config = dict(
    arch='caformer',
    model='image classifier',
    dataset='photos of arthropod specimens (BIOSCAN-5M)',
    horizontal_flip=True,
    num_classes=218,
    layer_scale_init=0.1,
    inner_norm=False,
    patch_size=[2, 2],
    depths=[3, 6, 3],
    widths=[96, 192, 384],
    kernel_size=7,
    init='trunc_normal_002',
    optimizer='muon',
    lr=0.0026,
)
Rows from block 4 of a small image classifier, named by matrix and row number. Rows with one number belong to one neuron. Each number is 500 + 25 x the weight over its row's rms, rounded and kept within 0 to 999. All counts start at 0. Numbers have three digits each. After the name is the row's rms in percent of the matrix's.
After each neuron's rows are labels from the 100 images, of 14976, where the neuron reaches its highest value: "responds to" is what is common among them; "place" is the part of the image that holds the peak. Only what is clearly more common there than usual is listed. The data: photos of arthropod specimens (BIOSCAN-5M). In brackets: how many of the 100, against the usual share in percent.
# fc1: MLP up (model.blocks.4.mlp.fc1.weight, 768x192), inputs 0-191
# fc2: MLP down (model.blocks.4.mlp.fc2.weight, 192x768, transposed), outputs 0-191

fc1.330 198:516512484480525479504492502514497517470430491535500496504479486462459498519515474537501501514500486512562497464473488496510514499495519484547546507525526469492527481489507535514505502467474488501423474531470498511494481440501460540510490436515489527430539529507470529481500498498485485494456512519511495487524487500499496504474499496553492447524511531485516450489508481502504534497452498482512478489501473487506537505479496455507520492500479494496544481559508539501500501498515507495536499503483530489502498523437483470513457505531501531483467514472510494496485509520469542549
fc2.330 185:480521438460501499487535482505499496496487519467504500480490549479473442523527532467518543537521476487491504539470482503468506500485503502502504497482474490491515500476446523519475513504499503433481487504488474547498554549501567454503512538505515472510517515461489491527506505491518525508543504507508529508511485517512466510497431549499492503499507476502536517516503489491483541550493557533471510488505499469492478489507533549500491476496498493509548494510506496501488495519503510496501571502500577501512532494499482507546480499495515525500477524542501535485495530528505473479
responds to: order Lepidoptera (28 vs 7.3)
place: centre (82 vs 16)

fc1.551 158:538476457465492485512465476503514371502524516498493477497472491492556443534501499499509470477475498536534524487510512499510463536489506540490472503508520501509486508489508550497495501531494500510477497529438531481495550465499493515512463547482497497472493501496518506500511490519511495486483523485520511447483526494519536527438511526501493504505520556525479473483467549488523498516510491471462467465512491497530488494502499512507475509494515518482497502541488501507441504513484451546498483502506532505512523463471499491513492526496509472531484505534525498497501530513497543480
fc2.551 158:515467486481475495474500515494477495518506539473510489437517501502454528487474518459512460552528561460500495519510497503500492510521508503457499542451504518498480493487522550514521507515508479500505506512501509546497495459505497509505479508477489533515515543512524492496510511460491490497548487483509516448584508511488510500510500508529500509455504497472497497510504510488487522538496478504488475499519502503495486546516492544457585502467501559487478525490394509496491471476496500500481460535494477496503486494553519503505503491485500459516532496514490503544523503482517485521
responds to: order Hymenoptera (47 vs 20.5)
place: centre (95 vs 16)

fc1.179 128:481499585478451518471499480494474492511518528507499513512462497491477512453528484506503551459465533482523505502464482538501512464463499512471536518464498494496481486503485512499503526510525503496499538450535520455446503517508515497466500505500517510507521509480470519490506508500443462498497489496485503485504516476511529453480479548533496542453525534500524532511470512471493499503519488520506546500537483469502501511503539567502470532448526518482470555495512513474507509498523508515474501475524487511484506520508479525498526472472457448493495548534497516516495510497452461508
fc2.179 145:503480493515503484515547534462503474442513509467504499561507518471494510510479506554503537523545426517503486471537531498498518507519500484482487521541503480517550510513495515500502504476490487512523507523490502542500539500523499529526490478485487578502536518489516495494513491518501479519513475546504494563459534524461534501498468487504502509493498505518491484492504496504536432564473436475505487514441480568498483492473511494487542501516505506500483473506553498465500465493481484528514461511538495482491511512494507501509504499498504484480507507476503464498542529508487531511
responds to: order Hymenoptera (67 vs 20.5)
place: centre (88 vs 16)

fc1.112 053:538494500514501486500490501496519505499487483513501496501500500495528494466497505548517504506500493543499480512499490490602496507525471498518501497513499500508500510500502477510500478480499472498495534499494499480500498519518493535502510517500501502588506506493504496527485508495505471509507553500493485520468500493492498500484500550494499492572490514489496459422489496487499468569501421486486501500520514501511483427507505510550519496379500563492494500495501501498462489478461492459499509563516500501471518561472500500510504489460498500497500511495481498501509474498510522505
fc2.112 042:475488512500513488494507526502491491490523495503500500500447554550420501508516500465498512487481502487503509481516506498461500512457497500500497468505500480512498496497482499499483510524509502478484493532524500519526500499511500500517497501499488496498489499499514500464463486522485495500496462499500580438506500501531518494501492500504505503469476499484536495500500500499537513459500558512500490504509508509500507611487490488503503501634463495510510497563492524498489515503501495510500507412469491513504540493497481493495504491551447510509555475501496534500493501496514545479
responds to: order Coleoptera (38 vs 16.8)
place: centre (78 vs 16)

fc1.746 045:500500507478500509508506448513529473486478500477499431493443499516497501515510516516537511490501526500500561505495530442408500499500476530509501484506496488498492499552507486497517500488632493487560504503497471510507487479508500556514468512470493508493494490524505490482536492534484496488504541528513500497484546490518500527493503499506506538510482523474484522500502543536490459564498537496487500497500555500501523500481510500449464541550488511433484500522493500492499523501483483529503502505486516480499500514500485499501509506537467487502497488529530503526497500509515498500
fc2.746 044:500499490491502500500500537501493500500476469500521533511505504524500470504541458491483482529555508501500384465507500502510500508499500417482496500531491500504502484468501497500498499582497498500462477470514499500462496494500498501500505501480524576500513592492524500503528500523504499500508487501501500501525502506470498500502461504472447516382501512500505492500500500500500550482495478509500503493501481486500500460502510501553511501504501476498500505500509506503562500529501500494488594495485501549495494474484500500500499500514533517500486488500498512505492474500499459500
responds to: order Diptera (61 vs 30.6)
place: centre (70 vs 16)

fc1.441 228:476497499538501514446458501473476501510530464487544519488488502496536484476515503515500494498510481554497522487463506475459452480474491503529503560517523533482512507504484488475464471494490491513554496498478522483484493456479489519500497487513555521509463508511508463490501500482529497515485464480489484482518506487507505520518453472456493489489485517474466501483460473528531527461509511486451472504500492511510522475475522531499494518518499521584478495486498454530519504487501473486581486524508489479482510458494531507500502465496505476545481501535502427518547501543531520518
fc2.441 215:510522489500500498484486500497519507512549493433500530489493528510497475559525507484497484473539515500511465495539536496501502511486490560503496507489521471495576484483454475500501469579500498475539500500496542511500503492495575489492505510523499449497469497490501508575501504477455499498503471515504515540533449493485513479503513509519465493541511491508515486501491498483468391491473495480494532546523474514497520507501492491488512484503506491478501499494528497504553529505502495478506533542504495508513453469493530495499484479523487526498514532524490493521464502507488455484
responds to: order Hymenoptera (50 vs 20.5)
place: centre (57 vs 16)

fc1.106 015:500500500500500500488499500500500494500500500500500501500500500500495499500500500500500500500500500500500500500499500488500500500500500500500500500500500500500500500505500409500503500500500500500500503500500500500500500489500500501500500500500500500500500500500500500500500500500500526500500500500500500500500500500500501500500500500500500500500500500500500505500500500500500500500500500500500500500500500500500500500500500500500494500500500500500500500500500500500500500832500500500500502500500500500500500500500500500500500500500500500500500500500498500500500500500500500500
fc2.106 007:500492501500500500512500482471520498504500500488508500503501499540513529500502537494501500501482500481500511500500499492499500501442500500500499517519500504522500500451500671500500498500500502502473500500425500478501444500505505495500501500467492428500502499502570500499510500499500500500492494498500504485500500500496501476500498500520535499494500561491539505500500500500501500499438541501500572497499500501500500497499498459500496500495506496500501499507494496500493516349500500500500500500500507485502493494500491500499500494504500497500500553500500476504493412497501501489
responds to: order Hymenoptera (42 vs 20.5)
place: centre (70 vs 16)

fc1.562 227:476519519462517491531498492515525479485453564476493458481449524478533483494512534491465490455508479485517501516500503489481504518468495527492541498521519507494539499486454520523477547498517456524504493487552456487532481497534442571491465521503477501505503506501518524475492470484521510469501531480505482522481492522558504544458511510502510493506476535524475484500457542516525484544484513505481539498492506500465485486516559511480485518505495526484556475500530482497492507486507466500504478500501498489504495527461489476504461485564485545510474506477480499526515495489560504527
fc2.562 240:507443526509472492475518519502501513487523472557501504495504493459509473479484513502524528503472531518516512483517574517493496511450501448455488485432517511506475504489526492498489489538500483519482483454529439479483491495499463448531492576489473526517506537510494503482509499475530485514553499482503501499473497466528570528502464500498484510505503505501420534502504509505478488488479514460518453467504497476533516491512537505502513532496497508509496493500483509499518525529500503501489529538500549494527488501525493500483501496482515567490485548492500507533461542513503481499
responds to: order Diptera (73 vs 30.6)
place: centre (86 vs 16)

fc1.397 017:500500500491500500500500500500500457500500500500500515500500500500500500500500500500500500500500500500500500505500500500500500500498500500500496500498500500500500500500500501500500500500500500500500500500500500500500500500500547500500500492500500500500500500500500502500500500500500500500500500500500508500500500470500500500541500500498500500500500499500499500500500500500491500500500500500500498500500500500500500500500499500500500500501504500500500500500500500509500500484500501500523500500500500833500500500500500500500500500500500500500500463500500500500500500500500500500
fc2.397 006:499520500500497506500500500498521499500500500500500500500500569500499467497501492499503500511491499507500500500500496503496500478500500520500500499496500517515496500513476488500507500500500500500500500562529500491500500500500481500500501500498500500498500535500499500527500500500500499500533504496500498477361500533521500500499500500500528501502513492500500497500500500500505510500535535498500585503458500500500500421500463500503502500459505449499500500500500497500525501512499500498500501500500500294497516493500519500500500502413500563501500499499500487499471504500500500499
responds to: order Hemiptera (30 vs 11.3)
place: centre (48 vs 16)

fc1.587 124:550451488460483541516497455518489492509502499505498545547490507515520476510542517450508527503527520497509491498498500495478490470536490518517507506506518491501430490507528481451487512514527511484518497482479511498528573485508506483510507504555527519505487523521533505518521510483492502485476507544543502520475535521537438530492450496519537555477498492462509522469525462539494515522446502476519500501541501512508538490483500507534501504483476492457502511494469486463535490462464504520482484533477492500501526502500556516455495480488492484504527485502479461542476533487448504505
fc2.587 098:535522494489515452516503478516528464510466498501488491500486474484521507531492478499500500503430495524527500522500537514473496506516485416473525520508507543501536500499490468500488500519468496461473513530526463484475465500500457485550482485475509463486511511500557493433485458500484474500492495496503471499506500501501426494506491485463492510494491483516561534509498504492528504534513499489467494504490491603514506471501437460482530519501491455493521496452473517481506499504514501483462502477505488500490518501453519509503507487461516525501489502500505544530543525519490516484
responds to: order Hemiptera (32 vs 11.3)
place: centre (86 vs 16)

fc1.170 054:484519496492500498491503422476499472530505501499501543498500469501499503519486505485500576483501500483517505501515503542492539504490494475502509492495500501500464482502487558501487505501510538510499493498428500501518515421505500469500495529514519536472496468485508515486501500500518493500500481497507502516485529519499496501506501473500500504444473500525528555548500548500504505350486547500518525493532509507500494552473512514519499502494494500506479499496500490501496502475513517624542510497495517500501495498510487506476512512507520496500501474498515498533500498512491498478
fc2.170 040:520501512523490500539500585496544526463522482496512487512500501491529484497520524497512403512506466535502474500495503534508508499512503500534478487496464500465498540517502488502500449507451463460498500453513490530505478534500500514519486498465487470497499513534502495525487500494499520500480509503497519478485455492469474500492477481493467502516502495506443501490500474500499511579511522489501476513463493498496500487527546516500494500500506515500525522468466473504533522500510500444491459505500469500499501499500531522500503461430475503499509498495495425458592507488545478474
responds to: order Hemiptera (30 vs 11.3)
place: centre (65 vs 16)

fc1.113 021:551505500500500491498500501498500500500500492500517463500500583493500435500479500500500500500505503458500476500500500431501472503500500500501498500500503500517500500501500428500500500496500500499500536500500500503500479500500500528500515500500500534551500510500500500604501500489500523480489585500501502501497500466500500500500500500487500500657513498500500500463500495500496503500509489499500490500500500503501500500500500500502500501500541498500500500500500500501500500508474500500500460500500500672500500530500500500500501535500494500500500500500472500502500500499500500501
fc2.113 010:501499478500478500502500500500500503500458500499500501448500520503500489504484487520500462499500511537498557511650500500540500498501500548487500500488500499502499500508501576500461501500499500494476500503543497466500524500500484505500500501499500446500500501500490500454422500485499499500532419503500500500504506575515500500492499500527494501411502501505464492500500508463499511499500595532500501544521503466476498496500408498497499501501500520485532533500500500498520502507500500501497503499500503448500512500500500500500500500511488491500499494500500495509503525502499544500
responds to: order Coleoptera (68 vs 16.8)
place: centre (75 vs 16)

fc1.672 010:500500500500500500500500500500500500500500500500500500500500500500500500500500500500500500500500500500500500500500500500500500500500500500500500500500500500500500500500500500500500500500500500500726500500500500500500500500500500500500500500500500500500500500500500500467500500500500500500500500500500500500500500500500500500500500500500500500500500500500500500500500500500500500500760500500500500500500500500500500500500500500500500500500500500500500500500500500500500500500500500500500500500500500500500500500500500500500500500500500500500500500500500500500500500500500500500
fc2.672 008:502500500500502500500500500500489501500511500498500500500500500500491500500502500498500506500509500502499500500500500502501500500499500500500500500496500505492500500500500500500500499500500497500329500500517500497500509500500500500500500500506500500500500500510503500500501502500500501500500500500500500505500500500500497500500503499500500500500499500500498490500500500500500500497203515500500500500501500500500500500500500498489500505519499500503500498500498506500485501499500500500500500500500500500500500500500500500500500500499500501500500500501499500500500504500500499500
responds to: order Hymenoptera (48 vs 20.5)
place: centre (85 vs 16)

fc1.286 108:462513516449501508456504537463500494519507482547489498489477494498525477525501502482498500519493507515578451429491482492505504497515565492501501579504496528513555480488494475505479500491492501548496473522518491505493500522596485527507460468480495479506506458500525469508535512514497482483497532502499477524500490441500520507476497460544448484514472471506504503528547482481509534476473482507496508535523500505499505478520506500476517508480483494477509494497533479528494492497497475516496501485483472462477495523509569518507527515502472486504485498531482458474496518496501534443
fc2.286 105:495487496500501505536509516522489496495432530429479498454504543464472498471440493443463497523466516489462521495521521512495501498499500473504534518502489471492525497542513501501498517541518414500478499488407508500510449517517503512510511514478515491509500480498513495461486513505500499493502481489500524433518473513521488470505552500527465534482482464502527534488500503510459517514519468559493478505505488484496492520514527490527491504475513431510477488493476473460512480490509504447490492497534497542484495481528511500493487501445515515502491501528474506496506472497482464516
responds to: order Hemiptera (28 vs 11.3)
place: centre (83 vs 16)

fc1.115 013:500500500500500500408500500500500500500500500500500500500500502500500500500500500500500500500501500378500500476500500500500500500500500500500500500500500505500500500500349500500504500505500500493500500500500500500500500500500517498500500500500500500502500500500500500611510495500500500500500500500507500500500502500500500500500500500500500500500500500500500500500500500500500500500500527500500500500500500500500500500500510500500493500500500500494500500500500500500500500445501500735519500500500500525500500500500500500500500500500500500500500477500500500500500500500500500500
fc2.115 007:500500500500500500662508500503500498517500500500500500507500500485499498505494503501500489503487500502581500595507509500500500495525500499505487502496491518500500500501500495500503499501480500502456500500593496500540500500500486540500500499500563501500502492500500500365498521508500499500532501504500476501500500505433500500500440500503501498500500500509494522500500502500510504500491504480500501501500500500500501494507497498500500500496500504498500500501499500500516500498500500347500502500500485500500540521500486500500500500512500504501500500500500530499504511500499500500
responds to: order Lepidoptera (40 vs 7.3)
place: centre (39 vs 16)

fc1.240 206:551541420450451477498461513500492489553486499500432476518495487500470489494471508497447495493494484509507512503515512479470548488521509475509517511510495481459487481527478484548504501554470511496494482455506494526526533524524458482500494517428494496495501502491522466473520484508500472517548455473501505508478501484511501511470504527444493486484513476530544522491560555471543497493499529506485512510515511495480533482467481488482518510518493563479493496498498496504473500497515507558481481506512527502450494493465531507537495509528522496511478493477460501510486473498518515494
fc2.240 219:508500498514505502518505493526464493491490503489500495498506490539529500485522470523519529510513502485485517453478453487499510534501490432493499549520485496504550482558506502491491478528527515504525500477468445500506494484512493465494494500520492480504452451501501505508530500525460463516503496485497501537473506508574490543503573495536553512468506474497500523500499494541495518535548548506506482488516492563489520547502513485500504489484520452483475497485452480483413513514503501483515497531501517519496475500525482501498501504477513473521505528539513527492536524577520502489
responds to: order Diptera (70 vs 30.6)
place: centre (51 vs 16)

fc1.724 244:486465539555483509539509482494452488494437489545505502490493528484505539478505544498510475460526521567528488503465521447447467524469476455525516486503486501546485491474551479455498524487517476517495513488521497486484481527503538473501486482479476510503493506466533492505488516471524534486502511502470510510496493482522494504509488509489497530490507532487428498511476482493487519508536499504529500486457495474498472500499552497498519495520474440489501508525504509500461490501440497450503524519466480509540481463490504480441487458472521501478496493508441469483500489506508476515
fc2.724 230:503509511492508501502502500528514489501507523510533507507476472516532512485495495541522534473535513441490486492557468499472497490530502536477502487555513524476551500484494495498517505536497496481495494509510441457490550499498412454479492481452519479501504469500513499492475478483481461507522435532489491502476505456493497504498513529506501502488503505494514530500514509488521506500469480466494556488500498528493560480495480479514476616536508484488488499488457515486457505502502503542501492517515549520498490498500490507508505494533515524491472489553482509529472453503498521530
responds to: order Diptera (68 vs 30.6)
place: centre (53 vs 16)

fc1.693 016:500500500500500500500514498499500500500500500500500500500500500500500500468500500265500500500500500585500500501500505500359500529500500500469500500500500500500500500503500500500500500500500500500500495500500500500500500432500500504500500500482500501500500500501500500504500500500535500500500500500500500500500500500500500500500495500500500501445500500500500506482499500476500500500500500500500500500601477528500504500500504500455500500500500500500500500500500500502500500500500497420500503499500500440518499498500500500500499500486500500500500500500520500500500500500512500500
fc2.693 011:500497500500501501533500514563500497500462500501500500487468501500500492500575502615477504495508514417500489561492545502632500488500500461516499537498500508500501500504503499499479498500494497519493500466510499489500493613500499525482500500500489495500500507500517500499505500501499491500501500536500559499492489538500477500498496497499500493479500500500474465500500520483561500523500499500500513458514492498500498498498502490500476500501500500500500498502529494637500500499500500537500499525542525500500497505500500500500498499500500489500506503500504497514500510500503488500
responds to: order Diptera (65 vs 30.6)
place: centre (42 vs 16)

fc1.292 010:500500500500500500500500500500500500500500500500500500500500500500500500500500500500500500500500500500448500475500500500500500500500500500500500500500500500500516500500478500500500500497500500500500500500500500500500500500500500500500500500500500500500500636500500500500500500500500500500500500500500500500500500500500500500500500500500500500500500500500500500500500500500500500500500500500500500500500500500500500500500500500500500500811500500500500500500500500500531500500500500500500500500500500500500500500500500500500500500500500500500500500500500500500500500500500500500
fc2.292 009:500480440500507500502500500500500500541495500500500497500500500500500500500501500498500500500492500500684500706500500500500500500500500500500500500500500510500500500501500500500499498500500500500500500500499500500482497500500500500500500500500506500500500427501502500500504500500500500500500500500500500500502500500500500500500500500502500500500500500500500500500500500500500500500500499500500500500500500500500500500500500500500500500321500500500500500500500500487501500500500500500500500500500500500500496500500500500500499500500500498500498499500500500500500500500500500503
responds to: order Hymenoptera (69 vs 20.5)
place: centre (87 vs 16)

fc1.61 010:500500500500500500459500500500500500500500500500500500500519500500500500500500500500500500500501500500500500500500500500652500500500500500500500500500500500500500500500488500501500500500500510500500500500500500500500500500500500517500500500500500500502501500500517500618500487500500500500500500500500500500500501500500500500500500539500500500501500500500500500500500500500500500500500500500499500500500500500500500500500500499507500500500500500500500500500500500500500500500500500780505500500500500500500500500500500500500500500500500500500500500500500500500500500500500500500
fc2.61 006:509500500500500500566504500500495508500537500479500500500500499500498499500494502493500472500489500502535500500507502499381500499500500499501500501500491500501499500494499428500534501501500497500500500509505500500539500500500500500500500495500546500510500499500500500358490500535499488500489500500500500467506485500462501500500461500502500500500498500504500529500500504500500501500500510500500499501500500518500500508501500481500502500471500515500500500486479500500500500499500500294496504491500474505542504500500476500500500500521500576500557500501489505500511491500546501500
responds to: order Lepidoptera (29 vs 7.3)
place: centre (69 vs 16)

fc1.574 175:490535488501516487489495493523531493520498465538487518487472494528525467512524500485543492565496536513515470492509513485462501567528496478518506526510515511465553477481493466502494514511507501502501466483544436495467496517490497518494484493493489508544459509511498520504494509502513492513507516498522503493500527490483492447512511520497481476503495467500494477473472534531524532474479546516504505506524535491495511533501524548499430486518511526499492507590554501474511456471478463491502479483497511539501505514437501471493522506506545482495500557478527540483477491452552470503
fc2.574 193:496493467484539512519525497518409499511485500465497480520555509448491500501500485504479451494472493527493489479477501499485500488472502500479507531480505515479484503458493500502473451477507448491483494497489540538511483493491501486503507499500477501500483550496485514476491472511476484486458483485483480483597492487474497503510418513506501475556502489502523527501500513464526533488597489486504524490534510490501493526501478521540498469495509516506478475508527486520500486509499495486503497534506501486474512562526501504540498496505501464508492431532494468511444507519470515511
responds to: order Hemiptera (62 vs 11.3)
place: centre (93 vs 16)

fc1.120 011:500500500500500500500500500500500500500500500500500500500500488500500500500500500500500500500500500500500500500500500502457500543500500500500500500500500500500499500500500708500500500500500500500500500500500500500500500451500500500500500500500500500500500500500500500500500500500652500500500500500500500500500500500500500500500500500500500500475500500500500500500500500500500500500500582500500500500500500500500500500500500500438500500636500500500500500500500500500500500492500500500500500426500500501511500392500500500500500500503500500500500481500500500504500500500500500500
fc2.120 008:500500455500500500503500500500502500500500500502500500497500500496500495500499500495501500505503501500498500500497502505527500493513500500516500500498500486464500500500500216500499499500500506508500500516508486499498500500482500501500500500500498500500500500502496500518500500500494504500507500501500501500498496520500496508500501500504501502500545455500491503500500499500498496501515473478500499502502500500500500492500500538539502500421500498516498500498500498500499500500500500499500500579500497499486466503500511500500500421459500500500498499500499500500499500500500460500
responds to: order Diptera (60 vs 30.6)
place: centre (48 vs 16)

fc1.486 027:500500528513500500485499500500498500500500500513500499500500500500499499502499500500500500500496501244585500500522500500496506500487500487500500500500500500498500500500473500500500500504518504500500511506433500503500500495500500492500500500506500500426500487500500500500512517500500501500491500488500500494500500500500500500502507481500500500505500500500498495500500503500500500453539500503508500499499507501500500503500507500500500500499503500500500499528500502500500518489500500661500500500500500500500493500522500500476500508500500500500500501500500500500500500500489494496
fc2.486 014:500498467500488473500536499505490525514516500464500535497501500499497523501506485482493503495550457665394500477503500500499500494488500500497483501499500501500521500500510476500508494493487501501499500500542485509589511500500499558500500500501499497500519505535519500506501516500500503499495500546503484514485500509402499500502500492494501498521497501492489572500521506488500500518397539493500474500500501507500502490501525537513497500513524475488488499501480550517506477485500500460533502508500513498507501500459515499500500542508500500500524497504500505555500497501499484506
responds to: order Hymenoptera (55 vs 20.5)
place: centre (72 vs 16)

fc1.546 023:566500491500500500496500501500520499500498500500500496501492505500500477497511500499469496500496496500509465517500500472501500462500500500503500500498500479500500502501532454500505483496500436500502519505500500500500490500495500557504517500500492500523511500500500500502500499500504614500500500509485476491500499500500502500500500500500500500592499500498499500478500474499500515502615466498500504500506506500500515500500500500499493500499516601500505500492500500501500500649498490477489501540492500395500500498500500500507500501498497500519500600500465500500501492481500495495
fc2.546 016:420499497500502499483518500500490500524500500479500510503500507540500542483513497496530507485499599482508500413487487496509500505438500500385497500515513501514501500491506500497497499499500565504487500518495499495522498500500500501500500500500499500502504486501532500500520500500472436500490451505508522508519502501455463500496496500505485500447500503500501500500500518500485500500364578562500497466499500502500499502455488515485500500500482455489500500539505500505490503484500499501500500459504527500521499491500454485500495500501500471482537488495499515517559500500500500500
responds to: order Hymenoptera (54 vs 20.5)
place: centre (89 vs 16)

fc1.678 188:507476527529498491490580501493469513509465496492542484466530516531513490522506498489500520562534486506511475536508485500469519505464506483443467497532531451510539484488528430492502509504518507452512480491486498514505490511516514524497499500512486502521520466476541533507489457478503503492462529503487516488484523472496476496495510483470463485509532463490505494489496494499429494500532526474502507500500537524488541503480499478506490544580469452467517540528478517472484491483490463499472504458473513561457500519472493519533479494454501502503492496495464496483513487492459464475
fc2.678 188:544504506491502497493487498506500499500482523491484489514502501476484469477523493477493512486506499543506488514500464486533492504482490503533521489413487542520484506501519520512535455514477466528454536472523475495532496493494471476486522484507474527496467545485447500483525481486458470502490488541502514488509494539460462548501464506498457494558495493474471496473511505462493499533499488539527486482484497507512484521492481509519525432495502474483489517442485499495542483495503499488478484471488442447487511506488500487497503519509478391497433478496487491512471514492525528516
responds to: order Lepidoptera (28 vs 7.3)
place: centre (64 vs 16)

fc1.523 028:479508470500500500543498468496499394500500503499500542500497501480499456509499510512538500500500515470500500465501500500465513505485500498504500499465509500513653488491490500500500535514500495486500504512499504500500516494507498500470487474500505513494470498500507500520509474502500461500494499500511508500500500493520498500499501500500500525495500570503518500500501501452495493500496506506500425500513509500500426498492500499500503499500466418510501510516500512500503500394513499500520500494499500477505498500498504501549500500500500487454455395502502501478487500505504539517
fc2.523 020:500420470500506500504498500526499522500487500504509494502525500477491497525479487522464473502522476555493549515515500504505499509533500511511500500501493520477484504530499557500502447500506511466460500493499506499496500500489498500500520540500450494501481497502500497500501497482500504500541521442500514500569518500500517500501491515485500469491500444500497474496518487499508501505504460479500515500501497493500529467509496500542501513501452536498500514478500470499498502538500500514502528500484399510466455500371591510502500474448485500500442525501486467541529499493500488512
responds to: order Hemiptera (33 vs 11.3)
place: centre (51 vs 16)

fc1.203 217:479536419479470504486519511483529534455497490480518492491458511503544482520518474490482488475458493520527499474505500485494452545505472467445505481530504517487504497487500497469549490496495526463534524501490490508498494491547507500516506538486506500544499454503502484528503502494499509506485436580497481473487529490521464501501519505532498508476488510432448502517491490456539484499509508504529495458526491484501562488508503513498493449495505485532496498526542486562481492498484458498491479469516481514488509532431502507448513504483502511490509495505488494513482496489549475501
fc2.203 190:514453498519540508549517494517510518502515498531514501556486540470506500517494479567516519519444527505499480503498497486473499517476501498500479524502476519486476482463528540498486511565501528505483498538445570514504520499485475499504499446565468487493540509521496511499481512497553537511491537507500423520502535494458496490502500484494481501474516491497548501500499491503466482469453502540499448505485515516508558473487482477491534505527478480473480502500496516502489484530504495530515449488511527494512472473537491491495483485513514503508481477453493508538459539463506494486
responds to: order Hemiptera (38 vs 11.3)
place: centre (68 vs 16)

fc1.490 162:540480483506488448500517501500519504517477501483500518516515515535534507541500504518533496525520541501547501525482462526507502491466517503530523497438537517454537486479540515491487505517454505503453482509512532471523453471502492525481499502492494502506504485494505494562516463503493461497471482496497499504493469490490549522493564478536478508492500538499509435527543521532529494481499519569479498513473476495478470490510513497459531502518494520510472490478504516483466546511519504490493501500452486450493496506477503435497489474476434478523522535499483533528502490553497497516
fc2.490 155:518473523514514514499506501515484539479515501481492493589464495517508463474525508481497463481514477455509479529577544511493510484504501549494500497488503480555439515493483519500519499529519507505505495486500497521505490491513501535541503527552435500516507491484479505477478517494434498500488526516504496504498495492513523492526516507503516459526502512491503530488487477500540548472499455403529535527494514489481531489471505517504526490482489480498502493501552504563531499528499500488497511489504471487512469484511496488497498497526494542501528527514505508512497427563491517512
responds to: order Hymenoptera (74 vs 20.5)
place: centre (82 vs 16)

fc1.148 175:487496530493538479512472489514552523497479500514474491476470555508501484455461504490483501434475512479565524472504533451502522478508531503505481503523498492487437520526517485500499500520506518479499503540506499520510498538504484484473465484510494460504522471451529486497494508490500536467476465503521478513489513491549473519554453523525534482499507487510496486497484475512528520488459498509532487497497457504539530511491520497435480475461544511478510510493496516496501517458520499494482495505519477484564540532520571491514517496520509538500499538520508446523536496527479522490
fc2.148 191:498490458533487493523477507485518465497511467448499498518447511429492514427490516467511530526495489538552490475521476506499497546468499480518500503454492468490523520504499538502508524459506450495510508476491511504497465492523467559500498449487511485514492540516526493484459505498494520497494480501500449578508491515483488506502501521494488462455499470480493508486500506495493485480481511533474504502492483529492484500492474527502497493464521472493556492494480495492474483525501505542503420536500503556503495488481494479542503488437499478481507505520499473441496493541499514494
responds to: order Lepidoptera (33 vs 7.3)
place: centre (86 vs 16)

fc1.231 259:507450508477487492484447466530493557488462470529540538510485491524525536469489519474512499490550537512502508490478476470487454485514493467545492479493496442504473519530497490491521491507528513499517523452476518495469508447487488513522501503482502542471487503513515497507484492499492470506472500498514515546462479506507496493525477538508548499496477500510500510491478488533491521518500521502500475443493513493520475498525532531497506465536447467489501503488500510481502489513483529494484520504458494470570512477514508566462485520429471481538472490506544554475526500531476524510
fc2.231 266:509477489487499511484505506488484458516495497543498495486522498486479527561492486493508519571481509510515500509491530499504498498469502448517486496509489515498590490515529500500503525590506457506440514475449439519503524525501430447500508550436500450497493490508508495511517502497525529493510506447495515461542507450515527519499466503488527527451502473492444520515498490489555490524517512500485536512495512518500500490498469496493476567511501479521466496499508501504490487484501494476507496509503517537511497485501502489501497507548523492483485528504503511515502463522499497504
responds to: order Diptera (67 vs 30.6)
place: centre (82 vs 16)